config = dict(
    horizontal_flip=True,
    momentum=0.9,
    adamw_lr_other_params=0.0024,
    ema_decay=0.99,
    lr_schedule='cosine',
)
Rows from block 6, named by matrix and row number. Rows with one number belong to one channel. Each number is 128 + 24 x the weight over its row's rms, rounded and kept within 0 to 255. All counts start at 0. After the name is the row's rms in percent of the matrix's.
# convs0: first 3x3 conv, stride 2 (model.blocks.6.convs.0.weight, 144x96x3x3), inputs 48-71, a 3x3 kernel for each
# convs1: second 3x3 conv (model.blocks.6.convs.1.weight, 144x144x3x3, transposed), outputs 48-71, a 3x3 kernel for each
convs0.91 102 [160 126 163 110 115 166 112 123 136 125 120 102  91 134 163 143 214 215 155 157 200 161 116 195 146 137 153 133 145 120 111 151 134  98 127  83 123 132 122 143 134  79 139 128  80 130 113 102 120 102 126 134 122 104 126 132 156 154  59 200 144 167 170 131 127  99  96  98  93 110 102 183  81 108 124 121 166 158 149 113 125 136 136 116 119 127 117 157 143 102 112 100 131 101 140 145 116 118 152 123 128 138 132  98  74 147  90  80 129 117 123 119  97 156 113 134 121 123 120  83 128 128 104 128 129 165 110  98 149 111 115 106 112  62 115 110 121 153 122 127 177  69 117 193 102 134 113 109 123  93 124 122  94 118 125 133 117 142 126 136 140 145 137 143 151  97 151 117 101 105 122 107 124 108  62 101 109  88 151 111 146 122 143 123 135 123 116 177 161 132 158 133 136 129 143 154 166 156 121 132 137 136 158 149 105 152 129  98  98 136 128 133 111 136 120 100]
convs1.91 106 [159 151 153 152 152 136 129 124 112 153 189 135 168 200 163 175 205 145 134 100 160 143 150 150 136 122 113  86 123 104 138 146 116 123 114 118 148 131 122 154 146 125 116 150 169 110 120 130 143 116 104 107  84 143 129 160 170 142 157 142 118 103 101  83 143 102 128 142 134 138 109 142  93 128 134 133 127  98 133 134 121  83 110 144 144 164  70 135 144 133 111  85 119 167 169 114 156 113 118 135 129 137 113 201 142 137 126 117 128 149 103 112  75  89 113 126 126 111 154 134 147 102 107 102 103 107 162 148 118 121 135 141 157 159 174 102 136 148 161 175 138 151 148 143 106 119  91 133 120  90 110 138 114 156 147 167 132 145 125 168 133 109 153 132 133 122 175 182 118 123 116 144 175 169 140 128 146 127 138 129 113 106 124 117 149  77 112 115  85 184 154 149 158 216 137  89 128 112 100 128 160 138 131 147 138 103 112 144 157 128 145 151 121 136 159 145]
convs0.92 099 [141 107 106 124 119 111 117 115 137 150 139 137 125 150 174 126 136 164 129 103  95 143 123  93 121  98 126 140 131 138 147 127 169 127 143 150 118 101 120 107 134  85 152 103 131 114  80  99 107 135 162 124 164 154  90  66  98 128 132 105 113 125 123 105 109 148 146 125 142 139 141 130 165 136  96 138 139 150 124 166 215 131 102 102 138 147 129 141 114 102 159 110  87 163  74  89 113 112 173 128 141  92 141 140 120 112 120  96  88 103 113 116 105  99  98 137 131 110 115 110 124 117 121 147 154 123  93  92  99 111 152 105 124 122 112 109 131 149 145 150 143 123 109 102 118 135 132 154 117 153 145 145 162 123 126 128 140 148 132  92 134 137 142 106 104 151 112 116 157 102 149 150 114 115 105 152 104 117 143 123 119  84 120 106  95 105  92 106 105 148 134 136 106 135 110 128 129  96 104 133 160 116 131 115 146 120 126 111 149 164 142 125 152 127  99 128]
convs1.92 114 [146 134 118 156 181 138 159 168  93  99  97  87 108 113  83 129 149 146 146 131 124 101 146 143 131 136 122 132  77 122 144 103 112 108 103  88 132 159 137  92 103 115 128 118 113 136 102 124 105  72  90 129 128 130  94  99 136  91 108 139 128 119 127 120 110  95 114 159 143 105 155 129 127 148 100 136 104  83  92 113  82 144  91 179 146 123 152 139 113 106 110 130 106 108 100 137  96 105  76 120 121 120 108 107 106 122 154 173 172 155 102 102 138  93 120 111 100 129 112 130 168 122 136 174 127 137 107 113 132 124 116 136 146 114 119 116 120 147  79  96 144 106  99 107 128 153 129 138 151  93 127 121 181 133 130 154 129  98 120 154 163 113 136 122 129 127 125 143 175 153 138 118 144 145  98 135 127 117 134 145 122 105 123 138 135 128 128 112 121 123 126 115 137 142 101 119 126 133 118 125 147 154 137 150 146 144 167 162 152 156 109 109 112 125 150 134]
convs0.93 099 [ 92 152 173 111 110 132  91 142 131 138 128 129 115 161  76 119 148 127  85 120  80 113 130  66 141 138 104 127 133 150 137  89 111  97 146 157 136 140 129  98  97 154 141 121 173 136 134 122 124 155 119 128 124 102 140 121 148 151 139 118 112 135 117 146 103 111  95 111 107 110 147 118 126 116 128 162 151 142 129 134 121 113 102  64 115 119  98 149 142 131 114  74 101  87  94 107  95  76 112 146 154 130 140 104 169 130  96 148 105 124 136 123  87 134  89 130 166 139 151 106 140 139 118 129 132 153 151 141 170 129 129 148 107 114 126  94  96 120  95 125 132 111 141 131 144 139  73 141 131 139 192 143 165 116  96 135 125 116 114 144 153 161 115 120 109 106 112 139 128 118 133 119 121 115 141  96 124 112 166 128  75 146 116 143 152  96 102 139 117 113 108  95 114 122  98 128 127 132 152 161  98 131 107  91 171 134  89 147 139 130 129 138 147 116 105 122]
convs1.93 096 [106  85 156 127  90 127 102 139 139 124 113 113 126 109  90 111  83 100 139 146 111 140 144 112 125 147 112 168 106 134 130 102  76 171 129 121 122 119  94 114 112  96 115 109 120 132 141 140 113  97 120 143 135 158 117 135 147 187 192 174 168 155 151 117 112 133 106 156 155 153 170 169  92 119 107 102 140 130  87 104 123 140 107  98 156 129  75 133 131  82 118 130 161 130 103 114 143 117 116 129 129 173 157 108  96  98 131  98 154 122 137 124 158 131 148 116 114 137  88 134 127 116 118 141 143 134 128 141 130  84 108  94 139 140 117 110 142 144  86 144 157 117 124 116 135 154 126 134 174 140 119 117 136 135 156  88 190 123  99 165 163 102 104 118 127 109 119 168 124 133 142 108 117 119 123  86 125 138 115  84 110 110 132 113 127 172 141 103 113 175  94 134  91 119 145  95 121 167 150  83 114 165 140  81 142 157 128 149 111 125 118  87 146 110  90 137]
convs0.94 100 [146 150 118 151 130 147 179 121 140 104 122 136 113 104  89 134 109 144 105 117 120 111 141  96 108 115 119 138 142 128 107 133 154 122 154 111 101 152 147 136 109 147 143 116 129 144 110 149 144 120 115 162 116 135 119 142 127 121 142  91 151 131 129 132 137 145 126 135 116 105 134 130 136  68  91 128 122 106 174 152 162 138 141 142 146 133 105 158  97 144 140  94 112 112 113 115 154  99 106 175 118 133 107 145 143 105  57 121 163 121 154 159 145 173 160 156 126 135 139 129 114 166 180 112 112 110  96 102 115 107  96 111 105  92 133 133 124 128 114 107 137 130 110 123 125 114 132 155 127 121 118 129 143 129 106 147 124  97 148 114 123 153 143 119 129 113 163 155  88 103 132  94 102 107  65 121  60 122  90 137  89 125  95 112 114 130  96 114 105 140 136 123 150 106 138 129 126 149 122  94 130 114 150 136 124 133 168 124 139 149 140 127 139 147 144 151]
convs1.94 102 [115 103 157 123  81  98 161 145 115 143 140 136 138  78  93 147 136 128 158 162 141 149 118 145 138 124 150 114 114 112 100 120  98 107 137 103 163 152 118 135 109 127 139 116  86 137 113 137 122  63 107 157 137 154 143 136 123 128 110 147 146 145 141  95 109 111 107 103 149 116 124 133 144 136  92 128 127 128 136 121 131 110 140 139 106 107 140 109 126 122 100 109 112 148 113 131 126 112 107 130 149 129 122 105 120 103 104 136 150 172 183 107 151 217 123  67  91 119  85  98 139 114  76 139 119 117 147 142  99 116 115 117 109 116 113 108 117 146 137 100 132 144 113 127 160 104 123 126  99 114 100 121 138  99 130 159 101 121 107 141 159 155 155 124 144 150 126 113 145 146 131  96  90 110 109  71  94  98 113  98 116 135 117 115 131 138 111 117 104 141 151 156 142 143 131 141 133 161 135 141 146  93 120 127 131 146 115 132 128 122 170 125 137 168 143 127]
convs0.95 098 [112 126 149 129 139 114 136  96 101 131 124 145 116 123 157 123 152 145 162 114 142 148 133 162 148 122 202 151 179 170  96 117 139 133 143 168 137 145  98 160 149 101 171 152 108 146 119 126 117 120 145 145 106 130 125 138  89 124 174 110 119 126 140 118 122 122 100 143 112 118 113 152 157 134 170 149  97 128 104  94 108 141  94 113 128 130 125  94 130 112 110 104 110 143  91 129 155 106 140 106 107 131 141  94  80 164 118 114 123 152  96 141 152 119 135 129  89 120  98 103 130 120 118 163 137 148 143 109 126 150 113 157 100 127  96  82 116 113  91 115 127 117 174 151 133 124 135 139 113 113 189 153 137 130 121 118 135 117 119 137 113 148 141 149 120 108 147 161 147 119 128 130 138 103  97 132 125 141 125 143 114 103 139 123 127  95 139 141 114 157 156 187 148 143 173 126 110  98 146 133  79 103  92 140  61  97 102 143 116 113 106 129 137  77 127  96]
convs1.95 092 [ 92 145 111 120 140 118 107 123 117  90 134 101 115 125 125 132 116 113  96 107 121 119 115 119 126 120 119 118 110 115 149 117 135 171 143 141  97 117 111 142 157 114 118 120 106  97  85 110 113 105 106 125 110 120  92  80 100 109 101 104 139 137 152 152 119 110  93  97 102 109  92  89 131 112 115 126 107 116 119  96  88 137 124  99 146 113 136 106 119 149 103 102 139 128 107 131 162 101 114 158 112 134 162 136 156 131 144 121 165 168  90 139 109  91 123 202 196 113 103  47 119 110 108 123 135 142 125 150 160 134 134 160 122 166 188  77  83 115  82 120 108  83 137 101  93 122 114 164 149 144 158 139 131 139 153 111 131 134 139 145 107  98  84  74 121 135  92 112 129 145 162  98  95  93 105 126 112 108 115 107 146 143  97 135 104 112  76  50  23 131 135 129  98  94 119 143 120 123 154 103 138 113  65 103 115 127 150 143 113 114 117 135 117 155 119 155]
convs0.96 103 [ 97 138 161 123 119 137 119 123  94 129 133 153 106 143 127 162 149 147 122  99 115 143 135  78 103 124 116 153 143 119 152 129  88 132 114 133 154 125 112 133 127 117 108 165 141 134 132 167 128  97 164 142 105 153 107 114 122 106 143 136 149 134 123 143 107 132 156 138 112 129 141 152 128 135  88 167 170 140 158 140 110 152 127 112 170  86 161 183 127 108 109  96  86 150 138 103 197 166 133 126 124  78 122 114 135 138 126 132 127 172 180  95 126 130 118 131 145 130 129 110 127 123 127 165 170 139 154 139  90 132 116 100 152  74  83 108  86  83 104 134 106 145 152 120 126 123 117 137 175 140 155 115 137 103 142 139 148 125 144 163 123 130 135 125  75  99 170 118 118 150 145 112  91 154  93 146 122 122 112 133 118 145 137 154 151 150 107 148 115 155 194 141 153 157 172 148  97 132 146 114 127 161 107 131 116 148 118 114 113  94  93 128 116 137  96 131]
convs1.96 096 [155 128 124 159 170 152 147 121 149  93 172 173 125 162 131 122 136 135 145 126 155 162 139 106 170 191 163 115 106 116 131 101  81  86 143 122 128 106 110 167 144 130 149 176 161 151 101 123 150 127 141 130 149 154 140 125 101 159  99  90 128 129 106 121 134 127 110 102 153 147 166 167 151 154 153 182 156 116 155 150 153 123 102  95 121 146  78 122 142 135 120  91 102 148 151 141 158 138 143 132 134 102 185 165 138 171 162 192 153 129 110 141 104  83 127 154 163  97 119 102  75 122  90 130 114  85 147  83 115 151  95 135 145 155 103 151 129 107 145 143 172 192 143 172 119 127 147 140 126 147 146 100 108 149 174 142 137 102 101 120 116 132 177 129 130 150 120 133 163 171 175 140 163 128 123 131 158 113 124 117 157 145 156 169 139 189 136 144 134 104 154 142 104 163 164 132  91  86 140  93 182 149 150 146 149 123 151 106 141 138 108 151 152  99 135 155]
convs0.97 104 [157 161 115 139 115  97 206 121  81 131 126 142 105 145 146 100 119 137 132 149 139 148  83 170 163 147 154 135 196 111 131 116 155 105 113 106 128 146 144 128 106  93 127  86 124  93 122 186 141 145 151 104 134 154 104  84 149  97 121 130  96 125  87 157 125 145 139 150 109 138 119 124 109 110 103 119  98 121 117 100 143 147 131 148 126  51 136 117 153 144 195 106 116 105 143 158 100  93 158 148 118 136 126 135 112  95  94 107 114 129 131 164 111 126  96 120 163 148 129 104 115 109 119 183  99 112 110  97 160 132  71 160 135 110 140 165 148 121 155 158 110 163  95 167 150 141 155 137 122 130  82 117 143 137 132 120 127 127 112 146 115 116 178 165 103 119 147 126 127  80 105 102 119 113 122 139 112 135 113 113 109 102 132 114 161 101  79 138 144 113 111 115 134 131 114 136 135 125 108 110 120 140 132 112 112 119 128 116 118 151 110 137 129 132 164 148]
convs1.97 101 [170  88 156 139 112 142 145 123 137 162  97 116 125 169 136 113 134 161 134 143 145 146 158 124 124 174 143 100 108 169 131 134 101 132 128 153 121 141 159 152 164 146 132 124 125 143 127 127 155 143 112 166 166  77 150 133 149 152 135 131 129 147 113 133 120 140 130 154 139 101 158 135 108 151 102 149 118 110 144 104 126 121  96 111  96  99 103 114  86 103 117 125 158 116 105 125 149 135 125 149 127 136 117  83 117 155 151 136 104 128 157 112 152 152 137 104 127 121  90 167 112 126 119 135 128 104 155 134 185 172 121 141 119 147 137 208 161 149 160 175 131 173 155 160 111  96 134 147 167 101 127  88 158 165 116 164 118 116 132 108 152  86 123 108 131 131 103 127 156 121 135 105 126  89 135 122 166 122 119 154 106  72 165 111  99 157 127 129 134 131 156 138 119 139 152  97 110 157 146 139 147 167 126 165 139 160 113 152 172 161 140 127  95 142 149 140]
convs0.98 100 [123 105 127 145 106  98 160  87 123 151 215 201 132 157 189  81  67  98 111 125 102 138 123 125 105 101 101  90 128 125 141 126 146 157 175 148  98 132 138 131 110 114 125 118 151 147 136 155 133 163 180  99  82  91 118 145 140 138 145 163 134 133 169 127 194 174 134 142 196  84 111  69 101 122 117 125 108 117 166 115  96 175 142 141 133 120  82 134 130 132 124 113 129 102 127  88 140  86  92  88 176 193 131 102 230 117 154 184 166 132 114 144 128 103 124 100  98 144 105 110 148 156 109 129 147 153  98  85  90 100  84 161  98  76  99 135 130  82 118  96 101 125  85  89 125 136  97 124 138 138  60  90 130 138 126 142 160 156 150 129 114 105 123 124 128 133 154 145 127 135 125 128 110 148 114 145 105 113 105 111 156 128 153 127 108 184  94 129 114 131 112 154 126 147 137 134 107 102 148 117 120 162 139 109 131 130 151 115 100 125  99 108 171 107 132 139]
convs1.98 104 [134 112 129 121 159  92  89 127 153 144 125 124 150 128 106 142 138 168 111  80 102 112  71  80 128 117 109  92  89 110 140 143 142 113 138 137  89 135  99 156 141 131 137 117 109 125 149 120  82 124 143 100  76  91 157 151 150 165 142 181 158 157 157 101 110  81 129 103  94 119 118 115 149 145 128 118 130 117 139 143 109 141 116 131 127 133 126  99 131 144 107 141  87 115 138 135 107 136  93 136 135 140 142 128 117 121  79 127 137 160 190 134 131 148 168 149 136 126 167 106 117 110 124 169 125 135 156 109 138 150 127 146 169 128 120 147 105 132 166 119 172 138 159 166 122 118  85 122  89 120 126 118  87  93 125 105 135 141 134 117 102 128 127 135 167 136 110 129 140 104 127  99 115 113  82 119 144 165 136 132 121  83 112 155 127 132 112 124 135 116 122 151 205 158 137 136 203 134 122 148 123 131 130 177 134 136 107 102  87 104 130 111 102 153 146 133]
convs0.99 101 [104 111 133 145 159 108  81 148 133 158 134 136  96  89 158 135 115 162 103 184 146 125 133 119 101 150 111 137 144 140 114 113 117 121 133  67 106 122  84 126 142  40  90 127 102 130 106 140 101  77 147  72 147 100 122 128 181 150  78 209 128 179 181 139  93 121 110  95 124 111 125 164 108 141 106 155 146 132 176 146 139 118 118 124 119 102  82  99 122 128  83 134 119 125 134 104 182 106 100 184 173  83 151 112 106 113 120  81  75 126 141 176 161 165 102 134 151 118 148 132 100 116 120 127 132 124 157 153 127 146 137 154 181 139 168 144 142 126 130 123 113  97 124 164 104 115 117 101 142 134 129 136  99 114 105 146 123  86 127 150 147 129 107 143 130 123 134 109 107 112 114 109  95 141 135 105 172 148 186 162 100 135 132  97 141  99 149 172 153 143 171 143 131 153 135 175 109 169 128 136 170 128 129 136 105 138 142 113 100 120 108 106  89 119  88 134]
convs1.99 097 [142 139 125 130 121 137 122 142 102 143 163 134 132 157 164 153 191 166 131 111 132 110 135 140 129 110 128 108 140 147 130 171  78 110 140 114 136  79 144  95 130 138  90 113 155 135 117 111 124 121 107 133 120 135 143 140 106 125 134 132  99 142 126 137 152 133 181 131 106 136 118  94 136 124 106 114 136 118 147 155 141 128 144 110 152 195 144 179 140 141 150  78 105 130 161  97 142  97  97 115 128  77 145 162 160 129 107 125 103 109 126 115 116 108 149 155 130  72 166 136 101 114  97 133 132 153 159 118 112 122 141 106 131 162 130 125 138 119 144 146 110 141 193 143 173 153  95 138 103 108  86 142 135 139 119 103 128 145 132 148 180 162 142 106 130 137 143 151  86 151  95 121 143 140 149 168 117 147 121 116 160 140 141 125 119 116 134 143 119 152 152 125 127 131 111 111 103 109 111 112 123 111 179 120  78 121 101  94 124 100 161 109 135 141 144 151]
convs0.100 099 [139 162 122 135 131 145 135 123 123 160 200 198 148 120 158  90  83  69 110 151 135 126 130 128 136 135 166 146 106  90 107 107 104 126 114 116 133 112 128 134 135 103 165 175 150 110  90 130 162 133 163 155 117  98 124  93 136 115 131 106 134 119 147 122 124 121 115 113 142 114 135 136 144 133 156 109  98 110  94 101 106 129 162 163 119 151 142 168  90  78 119 149 164 109 116 151  81  49  96 143 132 139 129  87 165 118 182 187 105 136 141 108  99 120 115  96 107 133 152 157 142  90 143 111 111 120 118 110 115 138 129 126 144  97 109 106 109 105 116 124 132 129  79  89  91 161 180 132 145 140 119 107 108 106 138 144 123 128 133 124 110 121 118 132 127 160 154 128 136 170 151 158 154 185 112 148 123 112 118 116 154 128 127 136 157 130 105 111  99 136 129  99 121 129 104 126  82 139 128 127  99 136 135 140 145 132 152 113 128 123 116 147 119 150 126 106]
convs1.100 105 [131 111  95 130 165 114 117 116 123 135 109  90 149 121 129 155 141 168 177 140 122 137 113 129 153 139 186 119 122 136 116  89 127  97 126 121 102 129 103 130 111 140 116 113 117 155 133 117 115 109 121 109  84 148 139 144 140 130 151 169 115 131 118 143 144 127 142 132 140 115 136 109  87 125  85  83 158 130 127 124  96 160 176 134 148 120 178 146 136 128 117 141 139 136 132 124 115 148 127 153 143 133 124 136  95 142 154 169 107 128 142  83 134 140 120  91 134 156 149 128 136 149 115 130 171 183 143 127 131 137 124 182 131 115  93 122 143 120 120 100  79 152 130 137 138 145 128 144 127 153 186 214 159 100 112 119 166 127 131 141 111 133 176 129 135 110  93  72  88 106 135 131 124 114 183 148 122 134 151 119  89 108 101  80 110  50  93 102  78 100 130 132 150 173 139 140 208 126 116 130 116 161 135 142 118 114 153 133 113  68 130 126 115 147 105 119]
convs0.101 100 [127 110 148 107  92 178  98 114  96 158 117 125 118 113 128 128 149 125 100 131 113 103 108  80 128  89 133 116 129 130 140 123 123 115 143 151 104 180 172  98 137 134  93 141 111 124 153 164 121 130 187 163 167 165 137 119 106 124 121 141 154 113  76 172 163 178 138 129 131 102 155 151 123 120 154 114 115 147 140 136  84  95 172 124 123 142 102 142 114  84 116 169 140  93 134 164 111 107 145 148 123  45 132 170 197 132 154 219  83 126 130 100 157 102 126 103 101 118 146 145 113 115 106 120 115 131 147 145 106 131 111  79 122 106 159 127 121 154 100 118 143 119 135 133 103 113  76 136 153 123 134 172 194 133 147 148 135 166 176 105 125 143 132 120 106 119 104 113 118  92 116 111 157 107 136 108 108 141 108 103 148 128 129  94 145 176 133 115 112 152 131 109 102 136 139  95 128 143 132 156 136 158 125 161 148 163 142 150 132  75 114 153 124 139 135 157]
convs1.101 094 [163 151 152 115 160 137 114 158 172 133 103 133  62 125  78 112 101 122 126 118 114 103 105 123  96 112 113 118 174 157 139 111 167 112 134 140 119 122 125  91 134 112  86  96 107 121 147 164 110 116 161 106 110 124 121 131 169 134 111 193 170 153 185 105 115 123 122 139 115 120 146 157 138 111 135 114 169 168 114 124  97  89 116 158 108 117 124 122 143 120  91 134 158 146 144 140  97 101 123 134 139 126  78 116 139 148 137 128 133 164 119 140 147 160 161 114 109 120 166  84 127 113 160 156 111 126 130 117 162 131  82 101 140 163 150 137 152 125 111 133 139 132 144 133 130 113 112 112 144  99 137 141 134 139 157 135 130 168 152 137 159 148 107 166 135 122 130 131 111 119 157  84 142 100 130 109 123 130 172 142 126 130 102 132 122 152 169 155 184 123 114 121  99  83 103 109  93 148 116 102 140  92 123 125 103 125  86  93 157 165 128 157 156 100 113 147]
convs0.102 098 [119 105  97 134 144 140 143 115 178 162 162 174 183  92 149 162 143 166 114 170 168 159 138 152 182 118 155 120 109  97 184 125 109 120 137 141 101 108 113  88 116 124 157 133  89  92 110  97  97 106 112 115 135 103 128 137  92 126 116 141 118 163 138  95 128  93 123 120 122 147 136 136 118 123 123 129 136  88 161 117  70 134 146 127 120 115 133 137 197 171 120 126 118 135 103  87 133 112 119 108  62 127 131 101  73 149  91 124 128 121 127 130 144 183 121 134 142 173 126 134 164 147 162 159 141 164 180 187 186 154 119 168 152 156 114  94  75  49 109 126  91  82 126 118 161  82 106 137 119  77 135 132 140 137 132 148 112 138 121 117 109 112 173 177 157 147 136 104 128  90 104  94 126 153 125 104 162 172 160 176 152 113 125 140 104 129  61 180 159 146 178 125 131 127 158 108 131 172  93 130 105 124 102 107  84 143 118 119 123 109  95 100 110 106  78 100]
convs1.102 097 [141 142 113 173 109  72 134 145 136 133 143 106 185 190 107 158 197 123 121 123 125 158 102 132 179 123 129 153 145 100 108 132 115 132  76 170 122  94 130 145 116 163 175 171 168 123 144 132 133  88 110 122  73 123 124 136 100 153 138 124 147 148 108 101 127 115 129  96  99 125 108 112 122 131 136 137 115 130 113 102  98  87 119 105 130 131 114 140 130 133 116 101 173 130 151 112 142 130 129  84 133 153 150 156 163 163 125 153 102  96  80  82 100 122 117 115 132 111 140 115 133 140 175 153 175 136 153 132 140 168 122 144 157 123 136 120 131 141 135 123 128 144  87 145 161 169 148 143 153 146 144 129 125 146 164 140 135 126 122 180 137 135  97 137  78 131 132 135 136 160 136 124 135 138 147 129 129 108 124 131 136 145 128 128 132 106 130 120 123 144 193 109 170 161 137 104 117 112 128 129 161 174 143 221 194 177 160 119 151 171 143 157 166 140 137 157]
convs0.103 100 [149 139 149 149 125 128 189 149 178 128 124  91 150 155 144 141 149 143 158 126 152 148 135 142 110 135 110 116 104 121 131 130 124 140 143 125 156 133 157 135 148 125 112  84  96 128 104 114 118  83 103  88 155 109 121 166 185 144 167 159 104 160  96  98 123 122 152 131 189 163 160 141 139 155 125 156 116 160 133 139 156  95 151 131 153 101 200 122 128  98  89 107  96 131 143 117 166 131 123 135 132  92 125 148 115 123 149 155 138 137 101 131 144  98 138 150 122 115 110 171 137 125  99 129 158 122 150 144  98 115 155 108  74 101  78  94 108 141 114 124 118 168 158 175 155 167 132 136 142 137 153 113 115 135 146 145 168 124 154 160 113 137 158 134 153 120 105  99 101 116 121 172 139 129 141 157 109  87 115 144 107 113 102 109 106 126 133 144 150 186 158 139 129  98 143 103 115 112 132 126 158 135 127 142 127 149 108 158 103 121 129  98 138 108 102 143]
convs1.103 089 [151  88 139 139 161  92 154 105 124 120 167 160  99 150 148 142 137 134 116  75  88  94 102 109 113 147 109 168 114 133  88 102 142 112 156 126 107  84 109 140 129 145 101 110 116 142 139 134 184 174 134 151 118 141 102 107 145  98 120 115 121 148 134 124  85 112 118 106 122 139 125 134 137 114 111 114 136 112 101 114 107 137  75 109  89 209 113 117 138 157  65 147 171 120 166 169 143 139 135 124 126 160 148 148 196 131 212 157 160 162 144 104 121 142 148 141 165 111  97 130 150 155 139 137 157 135 150 164 150 174 177 181 164 158 152  94 112 106 113  96 128 147 146 150 125 139 119 140 168 113 169  85 120 156 147 156 181 149 149 180 148 145 122  69 134 138 146 157 124 128 147 157 191 137 145 137 148 126 121 146 136 143 108 104 102 123 130 137  95 132 162  94 132 157 148 115 101 115 154 139 139 107  82 147 131 105 133 130 132 129 119 122 121 109 145 175]
convs0.104 101 [174 133 162 125 127 124 130 117 104 118 141 157 169 104 163 134 142 112 102 126 123 158 112 117 135 181 158 167 115  87 154 146 125 151 123 115 134 115 103 128 163 139 105 101 120 136 100 118 129 129 111 141 145 128  83  96 160  87 111 124 136 164 127 134 107 106 107 125  71  97 111 141 138 142 138 174 134 165 218 177 229 128 150 116 145  97 146 121 114 119 115 101 114 151  96  92 140 148 130 106  64 120 129 129 128 166 134 172 161 126 120 136  93 150 121 118 101 161 123 121 111 104 147 120 136 162 120 115 137 108  82  63 126 148 162 187 140 111 132 120 133  90 106 147  77 124 109 164 127 134 136 173 164 146 106 114 145 123 134 151 133 126 115  98 128 130 137 122 159 181 155 152 124 142 113 132 122 141 127 111 126 131 102 121 163 121 147 114 134 116 155 167 135 125 120 143 179 141  92 125 137 136 110 153  97 115 122 135 148 158 138 125 153 120 169 138]
convs1.104 104 [179 147 115 138  90 142 172 164 135 127 118 162 130 111 109 107 154  79 134 137 161 123 115 150 136 155 146 135 142 162 149 115 108 159 130 181 187 141 174 122 126 105 128 122  86 166 150 163 140 108 139 179 179 206 102  92 115 132 123 129 179 165 162 105  98 115 107 139 128 128 131 114 140  90 155 138  96 118 156 133 132 141  99 127 144 129  90 119 136 121 160 141 117 141 129 154 128 120 155 119  94 139 120 112 121 157 105 157 128 115 122 147 140 122 108 145 125 119 112 135 118 139 145 144 116 102 133 122 161 169 142 152 146 191 182 119  98 129 142 114 147 160 126 150 142 130 116 166 123 131  91 106 112 106  97 173 119 138 122 160 167 156 131 152 110 157 111 141 153 132 126 127 134 146 127 125 125 111 180 147 132 124 136 129 171 129 146 143 102 104 161 151  94 177 161 137 142 105  99 104 111 126 132 114 152 140 165 135 125 114 134 150 158 173 156 161]
convs0.105 096 [168 145 170 161  97 161 162 189 164  98 100 115 107 104  98 106 122  92 132 150 159 128 166 178 136  92 151 194 124 147 132 113 145 165 176 150  68  71 107 113 122 108 134 140 131 134 116 150 106 114 130  85 122 103 109 108 125  96 133 120 111 111 125 124 102 111 102 116 148 130 122 101 152 136 116 115  99 113 144  93 121 137 146 128  88 136 128 101 108 114 157 126 131  89  79  97  88  78  90 129 112 138 109 157 118 111 107 104 143 127 142 174 126 150 141 173 130 168 138 138 161 139 154 173 144 105 150 151 124 129 138 147 142 105 102 124 108 100 120 131 119 139 160 123 120 116 105 144 122 107 108 131  93 159 139 150  97 103 116  93 113 133 124 114 118 114 118 111 111 113 102 141 134 205 136 142 126 139 114 150 117 168 117 129 109 140 103 103 125 113 144 136  93 150 104  94  90 163 144 130 129  91 110 149 133 136 135 105 140 176 114 120 137 125  88 107]
convs1.105 110 [116 118 117 128 104  98 121 132 116 135 108 125 145 165 133 173 157 141 125 141 153 124 125 175 165 157 163 124 105  79 140 147 108 159 106 151 136 141 101 133 101 151 152 155 145 137 125 140 106  91 116 122 101  91 151 156 142 153 119 172 135  88  89 125  94 113 124 128 127 135 113 101 163 126 125 128 112 115 151 118 110 126  96  92  87 127 115 117 133 126 133 121 119 135 134 131 125 145 115  82 112 106 149 147 135 152 110 155 130 123 112 110 112 119 149 102 123 117 118 104  87 114  88  76 105 112  97 107  81 106 111 110 144 140  98 132 122 132 126 100 151 135  85 129 122 147 153 129 108 151 148 138 123 148 161 155 148 113 118 124  94 149 139 117 147 131 118 121 113  93 121  95 107 117 127 152 108 107 127 126 172 134 144 145 144 166 139 105 133 142 140 114  96 106 144 149 145 110 139 148 128 138 135 127 113 134 120 163 116 131 141 112 154 129  99 154]
convs0.106 100 [126  93 116 128 131 134 112 136 129 133 138 148 123 159 135 132 116 110  87 156  95 105 121 106 108 155 137  84 111 103 119 117 117 118 139 135 110 124 165 109  89 122  85 103 124  93 132 153 118 132 177 120 119 185 119 134 136 149 107 165 134 116 137 130 104 104 111 153 126 148 130 101 126 134 123 139 141 129 136 129 108 112 107 114  96 134  83 108 119 112 117 121 140 135 118 110 146 141 107  89  81 170  86  83 203  69 148 187 103 114 116 160 148 133 120 134 165 124 113  92 125 132 144 107 103  91 126 144 146 146 118 127 116 147 148 121 143 145 139 144 160 141 154 129  93 112 140 116 126 135 148 133 119  94 130 171  77 114 157 111 163 141 110  81 100 119  99  95 143  93  98 135 145 117 153 149  84 148 133 130 149 102 136 147 167 128 138  98 130 101 154 154 127 116 175 110 131 167 119 118 118 106 106 118 100  94 116 105  80 108 121  96 117 102 111 117]
convs1.106 113 [ 98 124 143 125 141 126 133 113  90 146 136 119 140 136  82 120 138 140 134 118  89 126 127  95 106 113  69  91 125 130 142 104 168 135 101 139 143 133 180 114 174 194 115 150 202 129 162 132 123 135 133 136 128 127 125  88  96 120  96 121 136  92 115 118 107 133 135  89 112 101  87  98 126 119 112 100 166 150  92 130 140  88 140 136 114 127 137 134 126 150  92 121 109 141 108  68 113  85  93 104 165 146 116 147 127 119 134  99 128 145 143 140 144 145 121 140 112 124 114 118 154 109 116 163 114 131 132 104 139 114 134 144 131 167 153 139 107  62 150 111  67 150 110  98 130 119  95 128 127  92 121 147 156 148 102  89 138 116 103 101 127  73 144 132 151 126 131 165 131 139 125 125 106  72 113 122  83 138 156 136 137 137 126 138 133 138 144 142 167  82 118 143 130  97 149 132  82 116 121 124 131 163 119  93  90 103 109 163 126 117 167 138 106 137 151  94]